Weights of a small class-conditioned image diffusion model: norm layernorm, trained on photos of plants, animals and fungi (iNaturalist).
Rows from block 6 of a small class-conditioned image diffusion model, named by matrix and row number. Rows with one number belong to one neuron. Each number is 500 + 50 x the weight over its row's rms, rounded and kept within 0 to 999. All counts start at 0. Numbers have three digits each.
Before each neuron's rows are labels from the 100 images, of 14976 (inputs lightly noised), where the neuron reaches its highest value: "responds to" is what is common among them; "patch colour" is the nearest of a few named colours to the mean colour under the peak. Only what is clearly more common there than usual is listed. The data: photos of plants, animals and fungi (iNaturalist). In brackets: how many of the 100, against the usual share in percent.
# fc1: MLP up (model.blocks.6.mlp.fc1.weight, 1152x192), inputs 0-191
# fc2: MLP down (model.blocks.6.mlp.fc2.weight, 192x1152, transposed), outputs 0-191

responds to: phylum Arthropoda (74 vs 30.9); class Insecta (73 vs 29.2)
patch colour: brown (74 vs 24.2)
fc1.115:500498459453435395480606526479385557446487500547617505487434498500459529524500576492506423567511448668502572503577509519500471517503546551471453506660499499531363493519500489495467504489608591490532458510509550467505499500495428480419462517497588598515557502499426451501455504398475507428499481513487494469472385560589500519494465493487454557398500500497523498534458490500506345478516500496544487565555520533564500503452485489519538534520494595501473547465498482441489492500603499517491571499543490423502489558494502552445521472478507498504451500457498368392510506495537360540
fc2.115:535562528416503415494530470495471578512483471605450487622479404496500502530487608501502520498503501482530523507461569565540520508490430505493487495579544483503621460500498432536487499506522444454565484478476500509499388630517548497487527481513469457560498533318461499600616576503520502482540484500530437381462555488547501500444484531555560335383489496505508464437523500501475484459459506561503458510474449507502447498531474486501434545496538582411494504525515373477462529430444555532500516499416465500547566443496503460459500502511463503496428501525455502684498497510499408490

responds to: phylum Chordata (93 vs 60.8); class Aves (91 vs 55); order Passeriformes (65 vs 24.9)
patch colour: grey (75 vs 49.9)
fc1.240:490522585504493488500496489513500378480480462418555503522434522406490464500519494566558409499506532520498384552500519500519496496484464502588624527494480532575499499504546490580495425498305525503576482536480478493502458504418589513450496473498506435499474497637489501549651492521543505457457517537504445490480525507501522427567494513496490313482460504511408504493498442501496393464498474608500410587454515507552540497409472507500501386501505485492466508499455502535417497495487430493556529557499530408554508498539502486583511500517431539577552504437538418427500587457491559511
fc2.240:505466443501506456511509508473491460551484487505501495624421499451516525569504495411503521498490508512501501513462504455470508500517502499344550511494498495488528497500501505513505495531725465403499497501536498549527394528499508471438502486501465512484471521400501451455354495513501500548519415537544435527557486478520486479345588443477503564496502439510380506467505320485454575505514511736488473459519499379528496513489503489486471562545504533471461496509501501464514500546501392491511580617484483399539479509506500490482488491506535486509531532504444504506520549582501501487

responds to: order Passeriformes (59 vs 24.9)
patch colour: grey (77 vs 49.9)
fc1.373:500490533486553438461561502539498395557557487514511508490538550503466517622501481522509516497471507498559496498501480636482486495355487492565562506519482596536431500474491487568494417466322603534519500471534498478506503480452575517559516501382510502501499509492506542494632486492527500501495499514504488526497431482500492471496463499432477500494491490501538494464558384534465498504499582530495468367442496504501599478500429508474492380502465570453435497405501615451433487500537426498486522606667508477476500516474501523513518521528361596474518373465538491505512518528425572502
fc2.373:499504402496537490486496501537453565509524512457526520489544591515455375439496492457529549478516552532482504510533439557525537502653506500304487495509522599379625498483501491470571502491542483501539500551528498525445500501532553472482483501475493504499496527532473474467439507456508504523492500379498630368489500473496395503497488486477474596505493526494500490590494461484500517499504420562502505507536513500462500502547304506495400628473499508531513542500503501645494529482502373507486474502500523458513540499493505497489504501515565541473710496516549500443514505515481535499

responds to: phylum Chordata (93 vs 60.8); class Aves (92 vs 55); order Passeriformes (59 vs 24.9)
patch colour: white (49 vs 5.8); pink (26 vs 10.2)
fc1.626:495498362528468543487447487414402491528458524529559466507413497421562554513538501488468550375553465539574469530515478503539464460609580517507510527549534534509496500549495621409608461445503487504499536534480501543528461535558559563461492643445516503532566589564499443438471497483473524429546488673500500521554508445452505470455611498448418535465504510481534501500416509520530529516502476523546575488550531511508490531483579507482581606557543443546608489510543565513521505502500511516539497622567548536507488556569470504499459462505542517448426566632507561425524472506487501490
fc2.626:507480498554509557546463494533611607511384410559563508492560482511421500604535466520592452433560493500534486425483506482463542462497482519486395523483498461511506509487475462378581499563497525510485487489496472441373653579492528470423519536453572494499384511498519497480474572500595466479456553497515515540441464516569513466515417453513472639615540518531479511501510541576445467451503489446465422495500508523501488505502484459530493532496513632448524561460493503458498401506495536489496469571485515417509390520502554496460502532513499559431603523534501490419477431350490497498

responds to: class Aves (88 vs 55); order Passeriformes (61 vs 24.9)
patch colour: grey (82 vs 49.9)
fc1.668:504493474505493620511499553483625484496494483493469480502518434282477469491568547422481537476478461500502505500543500464562467492585477487575436514286527490484511527498407497501452504479460477500475492394566523498406495478517463483510529496505513523499665528531500517457526525535484593581492434461508478492563479450534430471500503548499491447475515436486502492491481474649561493496570427474496506566544499509554492484498497505487527494500445494486478402475430499484474508552479570461503478585497550511464401501503533636504498540517448501476498517417564324501485419497498487549
fc2.668:480500421504509501479493587504653539499482527495532496492485539349498480580452553601453491446512684515361596545501511503539414499523508510452507516367608503510549473484487507420533473502520500501528488499553506500499511480490516504583500439455583445452543695471500502495506545436500499591468513492464493478486554503514575534551503398500495476508514508502510498572488530333392538513339504513489494503550500542493537461466498495484522467484594554410502560486437475553485493552502513434474533522528510439534544488472502380544497487499462507479510510502518531504500499472536485505

responds to: order Lepidoptera (31 vs 13.7)
patch colour: brown (66 vs 24.2)
fc1.267:521485579460605521451518506531447506529445418512492504416498465502631484530466441403606448571499518627498524555474557490491493525523539429436531519554577660460532433471518483496427462509592593357492453464524517478564524504479481513515627603561546490501465501569567474505459426458509504406556397529510459455545400502537484449464516567581489485493556570491558410516482496508441485494522495482499426547493458478435509481541504470476460496498492495445463525520464513566552518516514450581575508536555462477507504529484553529489474444561450476566475520610503390500524521491570571465
fc2.267:500537483509585467701482463560407413487442519517557429482469501501515496494413503575499505447504465485552473679521493495535419535425435463485481532548504500528499468514563449520528416500433517477487495502524550519588506484474464483481470565498780526496547590430516459503504441512448437468491596439519523505497498501492489412479498454503480496545484430486607501500560524487501523456445514512504594482500490528449528537469463449494454514488496547597518480511476531507533495545492472447494434498509546544568506487504487444432500585523529481503483491387540507501510354462462496521

responds to: order Passeriformes (57 vs 24.9)
patch colour: grey (81 vs 49.9)
fc1.692:513560494605446538452511483507425510489502381491478582474498502593512483450492516484454454510502516500492461430559490494453512484477459546470592494460512480501514533500473639522520529504420461443709518509498342484487500496400540513554489448539511457471407458560446510424500466493498574479488479597483502472516500603439517587504515550509509500410534497447605512493460490497530502574467501504492536475501489545474403484501460484418518506515494511498627512418436556491476516501545641499514484663379488485521592500510501500543505467581532520464506528456515419507559483439555491527
fc2.692:506583514596424611522485503514358543492528500433461535447556504514497537523579500469502507509450490507660505467528501555497516478498515510467545498433595449504491521502500522535499515468602445503709501518496353435481476524630502541481505528494532490622390512452530491506508487635500526469544476542418586480505508509549431586410541486496499501535478496567512539414482486501474484492497494512528536469625500471457462506506474460488524438500500529463504518547430490569527499523452509494440529514419577501469572494502526478562545511507503500531493505492474521497406335559501426489

responds to: phylum Chordata (94 vs 60.8); class Aves (91 vs 55)
patch colour: pink (30 vs 10.2)
fc1.485:470562521516560543500548487485459432586450601560457556501484512534541474545482501569504550411513345506466474501550504509553459479550373434517477499420551483500543508541500506459511464431465542498519499493526558507485542518517510494506538581588535533472473500499521374550522486469464455443557370498502492483593501492534482678508553552590474388496511437500508445497509510526516538555518534424483505496436481501501598501531464498498490517517483582509637455488518605398505416507491451502504589608438473543501582560472502532514473441629451521492521501527527498520550371553544517483
fc2.485:560531489447393419455505496500580492556517455469511508507503502494501550375470531514532496500556602546486496558506499469479564477385487527544444503570478482496506580500522350502446527564484531489496503525501477417594499528513549493393546467576516467500513492499537544567486430472518530475500390608464496384525504485547444469502507514504492427463543537496406507503410433504482454502513500527465472385529637483493527502519502494556463552510437526459482499480483432446467630507509556479582618290478518494492468486483560575547496517527468496438521410445522524527541556412496488509

responds to: phylum Arthropoda (80 vs 30.9); class Insecta (79 vs 29.2); order Lepidoptera (32 vs 13.7)
patch colour: brown (78 vs 24.2)
fc1.552:480766501500499504521499572474501510501431502529489426501568500514500500375522498493504490498588484522549499514499499566495499502496475452628671509496488489440564527490501510490519510464715538594462504472503501478496486500532447499499500458538441502495513491494436502478500495502510480503396496379502730498517519427495557506521494501492496446385545400509498477514384488499496474536502510421514508490586486527508423503554501495508600495521501501488510486458495497408503499500500521506468472390518537532491506539474498493459502473458497465550452561504511548504543500443497478516
fc2.552:499428471529502523446481497499517545506476461490604344546559412547519480497525435486539514521394586517434636495486486500511517455498500504314600490495508555560407500502443502534511546450500470515485500446416500550511386509454455506603499535480372503470456512511360549532496547500526489508615518349498521496426468494503485537500477480471498505520603514514517517577478506483478497512500495407507528524412508496514529502501380503505344527593530495505518500526500502495504447488504455523382463497511450457540561488504533482524491502402501498482490623510478483462464501482578499500

responds to: order Passeriformes (55 vs 24.9)
patch colour: grey (80 vs 49.9)
fc1.743:509500519540497673467499495500500500454504504493506508516493488492485490440408539435515495500496510509483296499485507500499510519490473497295474539471475355431495536480499486500468478502403496527484501502496493528325421493452522368459490491460504500491525524595538578500476533491505483571502500537411462502493600514464519543498539554545491565489519512498497490488539417510508479505500543449494505373576503568492438494500445502501497575492461662476506492510470499630499499437484508491503520478473499501501445499497500511321447541485469554502485571503484533500375506493505522550
fc2.743:478494503456500576499507488552511521497460487496510476499463390497507490524462497500446506494500488455616444517496498499500439537497500522808367546491502500500496504468500475496456319521659480497499495506498493525500418479492502488578470503508547497505501551427507456517499498499502505489465418459540481471495493496492534556485605449499440500476459479501497505558500447441539499500491499417526478524516512516499492500370492528651500527400531501501539502496499500436534524479515498467500534430500491497516500443515495500487503500476513500543500496502492483487501472480496585777

responds to: phylum Arthropoda (60 vs 30.9); class Insecta (59 vs 29.2)
patch colour: brown (77 vs 24.2)
fc1.636:446408517419491459465551534494439530460493644553573380420594511486470412539483515499484476483612390518468548485518549479500516482550457513566509514502458488508491502486557516584446486473604470543481523432489455441491610478360448511523473492446484530545487490459561529534481515500416425388456482490556522414546509424565445536465581486504523537490491499542444518508468456525588527559474544471552427554507467463508518512426559463570513518502567458470539495444552503466417672484430475522471356479485496478465455476488515492546500489519500481604531498496618508500431470561470538510
fc2.636:574590476505492595471665492498645619416499483331421540637479542486504495497456415517450543503672469583479507496530377564491499468496578525530509499477465432518469505554495561516559456496504544569512519485476493497578320509484409502549492513475379408497439499498474504543501524570496502481549475476520525595473513540438422484498462501515477464494511551501504480513613461506503496493505531508520518509507520493501499470417487493579529507501507526510447533496492436571499515550502490505502499432501519506494495460496488492391502560448515505489405573496513517458501508464587530521

responds to: phylum Chordata (96 vs 60.8); class Aves (95 vs 55); order Anseriformes (41 vs 5.5); family: Anatidae (41 vs 5.5)
patch colour: grey (86 vs 49.9)
fc1.667:472494499501450418451536605504312520477510590651491523511435529674499503507432452446458503557491525599504495500509487490438575491511510484573612515520514495498497463409501376563506567447439499541514477477507571463474446547496528509509490531465506299484466528374488483437495500434471575455536500457502563499480456497451447573524504465462497493583498497510368509495427505426475495487527508500560566496469503462436507457500505492505468418499463507566457504613449508509509491540509546520466501545400533488510474499454533483513533532453501498499500458547533515477394537551534517574
fc2.667:452479482469344418530503514494496424509483407466508534507524503580546536536495411593523519464391520510442543481503485469501634413435458489502494533526511465474498465500511441379419510497537466500534487506329561500499530512567500477517498469525498634501458501661496504471510552485548498504497446412500652426564469503499504604551495481519527529489512504515451558443555530606508498503453501496507324562500583499498546499509477433506519513473527499474525525454392462454545583510489442485442507491449508489469496503498528541525489546409523484502536551490542480471500425393511537536

responds to: phylum Arthropoda (76 vs 30.9); class Insecta (75 vs 29.2)
patch colour: brown (62 vs 24.2)
fc1.651:434662446513541518541482518432497594461297483529418430480488405500556482460548500519461504497501515505467517513668511556469553490622489492540538501507448501469515523513487646505426500432616506553536500502588465503593492563497473502472436509551491498507528484480464595488498413510547474558630506451493498510601512501637503501487496464501496487497498414525472488447517453531463386506570501502511518555536512510559421502427404496516511492570469522500576636531491585468531508479500510530486485474448537552502441501489499506499520502515496492513441511419490471463495457433486489468
fc2.651:499497565558498514456491497481487493513544503511501496503496266512450501566533414441496558519510447529495454566501529588488473437464461531449561488491493527632382491502468526499559504506516529475510608464504497506504514472457521566475499502491380538518397507555551502507541611541528500458402534433508515562532501510512481503510513500499491528500535554499448439608471451503488491453379568479511505513515547490516465489508418509502493521536517467471506409535501594593469340434506471509354506499489512512491544525528561477511501453480539543293461567501493508539453578531552500453

responds to: phylum Chordata (92 vs 60.8); class Aves (84 vs 55)
patch colour: blue (39 vs 0.4); cyan (26 vs 2.5)
fc1.136:589497500502501498490417535503488502538501502568503390500504525475499503486409444500527496438498547502524501497868473443517502437580501496562500564494498487497495508401497561560540460492503578499451508508496501510504518492498501417452485499506485504497510619504475531501491501501488481467500461443491502471523475501506493497454500499368617498643466514496498499503539507489499413500508542495499498522534499417498496471499494512504512500536560503596390484517464499499502500509484500493531487539414498522516480499485453753524475506581500510503501563500504435495504503501513504563
fc2.136:500482388505516500650469470499504485564501501502502500508494500534495503543465594499459473494498455511493538501542440471501476489500466526500436637502496499503500526427495510501529512501467593491507462500534504499503403550499502504494501457503463453557462593494537482474507498484498513371501487469488467502483446502472499502636413490504504465473502563514510608499491478499520420364305500490552495469499602552480436517499501463509543501499456454512386524488631499500503499511472500502529514587462502508503492503669630489499476498555425502512492482287502528500489656510484571505

responds to: phylum Chordata (93 vs 60.8); class Aves (92 vs 55); order Passeriformes (78 vs 24.9)
patch colour: grey (84 vs 49.9)
fc1.578:498529500493357496500500499516471498405504502487499424499483501501500352494503456471490495498501490500502499479642501465500505500497551503526552526474499514499497500500500486500539490501302569496614566511563501499544552502502505499522461505539549371582519474589483461387513494453468539512500502507489493500455467498500499500568393495528472501500466533506493487423406385508502510410499517498556500705464500503558499500489542447498490503515503502499513498464497507469500581511401497477568555497516518512510499512497501500524499476466481487462574504501503496493489814496423493500
fc2.578:499500502506502495498500502500500500517497500502509499525502470503513615504531468498445498543452569504511534452466496490501504456510475491504537624500523569503430525489506498496508465500501500449705494507505495538499509507499501526507502608487641520618455488316542506515502499604387500511502479678500513568505498499523481500506566467504576539496498563494503471501497482500268470496353501503376491446552481506494499516501501465324541494536437526500546515532463444499486463527523509551526417537555433535519498600518508497504505494466472499500572552501505504459501608497495481503

responds to: class Aves (89 vs 55); order Anseriformes (33 vs 5.5); family: Anatidae (33 vs 5.5)
patch colour: grey (77 vs 49.9)
fc1.194:487494443527535443532505430516484490514476504466635505498495413474497542497523571440509373533497549474460504497509502533499507338490500474532491505498498491493472499455446455494426448511366521542501473466375538518519421582521481499516489475547354483521523402437534483509516486468473571485586494424488499505539494449480492556381562481499496509447471422499428528479385525568457499400469492530336527396376502483497523442520546499503519566510498460493480481454481547551503590518573481641453594505383496497405447459499514618496516512505486500531499505500483520497491499450471500472
fc2.194:518428481508392508590435500385445503549623495544501607498485498368499503453543523500494659464497464534595490457462538521451518399543472511474450452520401508514504505499488717556477505513609503493467472556463500594517533518421482546497530475499441485527502488495498524493494538381532505500492540457531415548449508500501511508534521484510503479474496509489529490547451454376538510377506488499619568508498622551525580499512514451499455486485490446516539547486489503572561496497455498523575544443492501501499543499448435547479499660456484475512516504511469511518511418444505543469

responds to: class Insecta (75 vs 29.2); phylum Arthropoda (75 vs 30.9)
patch colour: brown (81 vs 24.2)
fc1.163:490549374434519468485475502500570472499486417440524481442500494487562567494527492496501506503499497502625506496501500539491486493528545501492502503511524493600501499562492497494589514460728492494537447519486530459471367476529534483478527525458492538492499428508496499488532524507421601492478502500513504505598500368539534502472459492495500493318503537400459386570455521490480504501500534510561499448501493505480524540501573461501537443537690499442516532538514550435504500515503541488501510517481524507525492527429486497479364383520515506289550551495500487487466532544520509500
fc2.163:476466521431500457531496499444500506496296508485503424495502496496477266503487467361489509503523489509535502501429539466452506502500523501610564508519523373390481546492493484504413531544474502498507499516496500687494417501498503506448498559497542492498503500502536510532478488509483499504524499374496434480485465496509610402445476488486508656490508609432488501503480511499548468503499420474510520500495455464499500504496467433453469534495453502510540500392502514546457511503510449544613487410505462514500572376536500515602500502570485490522567457472500455462532477493502571487

responds to: phylum Chordata (93 vs 60.8); class Aves (92 vs 55); order Passeriformes (67 vs 24.9)
patch colour: grey (88 vs 49.9)
fc1.398:505408503606499542551496575479501537409445548498492490497511565496500337403477495570537500502498496475542499490502496501492484518436487503488440501498463475475627506366500556497516501498276462488499569502519500506491515530595462502481503570555543501500488503511560496461496464504420507561374502536502629501591443499420506508499503493694473676519497500517513529497458572508540563513502500443493521468492495594495501515369537499498448502468500501502545500448500475545479506494482448491444602479548487542445496466606500522504484501499514616493477523535488504491500492506488494416
fc2.398:502698504497498501502510523504501510453450492577509463384558515475497515497496471493463501487458496500506526504504499497505473493538368522588558473500500604507429499452467499530483501461574472562499520496520499518403503494367473453502552507454499549531501501485482465526497498505529447557605500452312506421574613498510497524493562497500502408454504520518574504538541660500450561501497502300502500496449500590464504536500506505584640495421468517497511518576500393494475499506547586504499500501498483565478499660497526500522502506436500499498426473510511502497544458494531500504

responds to: order Passeriformes (51 vs 24.9)
patch colour: pink (40 vs 10.2)
fc1.655:503493498421511557421489473514548453490496434505624501480410514435563526499527551462462460513492526311494496521484478470533523440504524493535526526527508520567444499506459430442470467412499500487480500522458509516399461511532537489546485494529500560490637477487585448502562448477460541492467451606583497503515431466464547482502508500495477402475499500499453417464498461504437500439469496514469268503601457460434462518470502456517500459429609501500540445460577613567510557485541475518499567540511507424498534552499467520489458486488450589434600495520500384419475586504503572510
fc2.655:452455468491540470496561557515493505474531518532510466543559486493489524486576481505460493421571479517478449526501479497493439481530502504498437523493470393571440499500501484447540504696492469469476511427488493441514626537438621502574499467556513496525393420556526509456549517501558591532500514502496468450462505458480568481510493493502490492595584511499442421500410524498579501489485500432525731648503524502480501498473497515563502406553493549524450501528461475514536452496529546500501483439544437559503486541458503442491501464574486504389422621420441482384460452523446483512

responds to: phylum Chordata (99 vs 60.8); class Aves (96 vs 55); order Anseriformes (28 vs 5.5); family: Anatidae (28 vs 5.5)
patch colour: grey (79 vs 49.9)
fc1.744:402578421453482556503500563392402535473478569559540466452480485420502507502564503498482557492473482538509484513628448529558490502498507500514488529534555500513532483510473546483483520462510445533490518501500575511604539621531439488515500523583473391515500548426468517501507486534507480515689565493649511492621555476549497530515494489490495502507542498507565462499420494484500442517569562480519407464519532487533453406462531510500477571531449575499495621533442465528505539501477513614437491547332522511432450509467410537497500487492605500525446456445479588469479396504502524535
fc2.744:500473598516505474474482502600476512526480507532469508485431415493502520504626532505498526454506506508448448509504575514515503450593428471495513509500499520504505497476491401468479513519477508496489504484511484511550489430503572566541437469482464582505566389615533494478517581459506500532421480507388520433557455548493522429461441644471382487628581437519541489514535449637496465491435496497368496521460522498541477489595514485541504413528514481496522457536535451572394511453539415433443480519576502499491390501460543533433586463531465494516554394561497415619454465468488504462

responds to: class Insecta (59 vs 29.2)
patch colour: orange (25 vs 0.5)
fc1.243:479417500508482517523335601626512514460496511511444329588494481671534465479502453494490490539593534566514501516464462493478612383415423528518538545515519474534506513485500502502477498522517497436526515469539512486466436469457481439479501472546534567499473481466522477525501439434476381579493509517548517581507376522521485508492493553514444487500407506503527455514593421527469504499471435591489535553576500482387446504474461471550497467472510628511502459576535524504497635517501540500378491572539542483529422495518507500499441499472551499468487504468452402506498521472520500437
fc2.243:494490710485515496506510486551477548692465527630499476476453500428471485529555450497544519512473485403501574437461533443465501601567465502527465501478498456513513479539548535591541430442506459534440497636508461488496387492469565488508497469472512458541538587501504497495490359500408457446517448584502493558451419471513511548537516569446491454449557492428462428615537488462562589471501506444582498534489504500531489572522493494453516463509535556553506487531475493483514497455538512494486479481499516411533406500601450506444468490536523522496502465554519494545423645500528499521

responds to: order Lepidoptera (33 vs 13.7)
patch colour: brown (81 vs 24.2)
fc1.529:514437541527513450523443527545512500510538494467491422511513513503443568587462463523503431479495608501518512502491537491512507494489498554510541516529528585511418464532524485483586498595577516464571474524548532485456499503541470497502521512455481495491519491502584545525535497594489507487561538539524450486555506575572386402472491498544504665455470543482479489553499479486435563482510458565522469748491508536496480490478425474455499566495510501452392542507483523686493478490495548504478492508655498447484478505520511456497514539389519632430442561595526553529492578468548501461
fc2.529:495521523482493366499566489524545486500470501488491571503543498523471503447365519522446444495613502485516514479471516520511470420466496485555502531469507398529547484490572492515498462538533489579566504549619551610530548456487540529484503444523428448497504552497484530586448500417622519565475383613475455497533508492565441425429498529517502547460549433478460492486504483557576535455453489569502545247515526483500449500486488494539507477501539549525384492503507355486450534496528573499540478441607500553471380478525499536556449442505461494492499520486477499499486451546478514548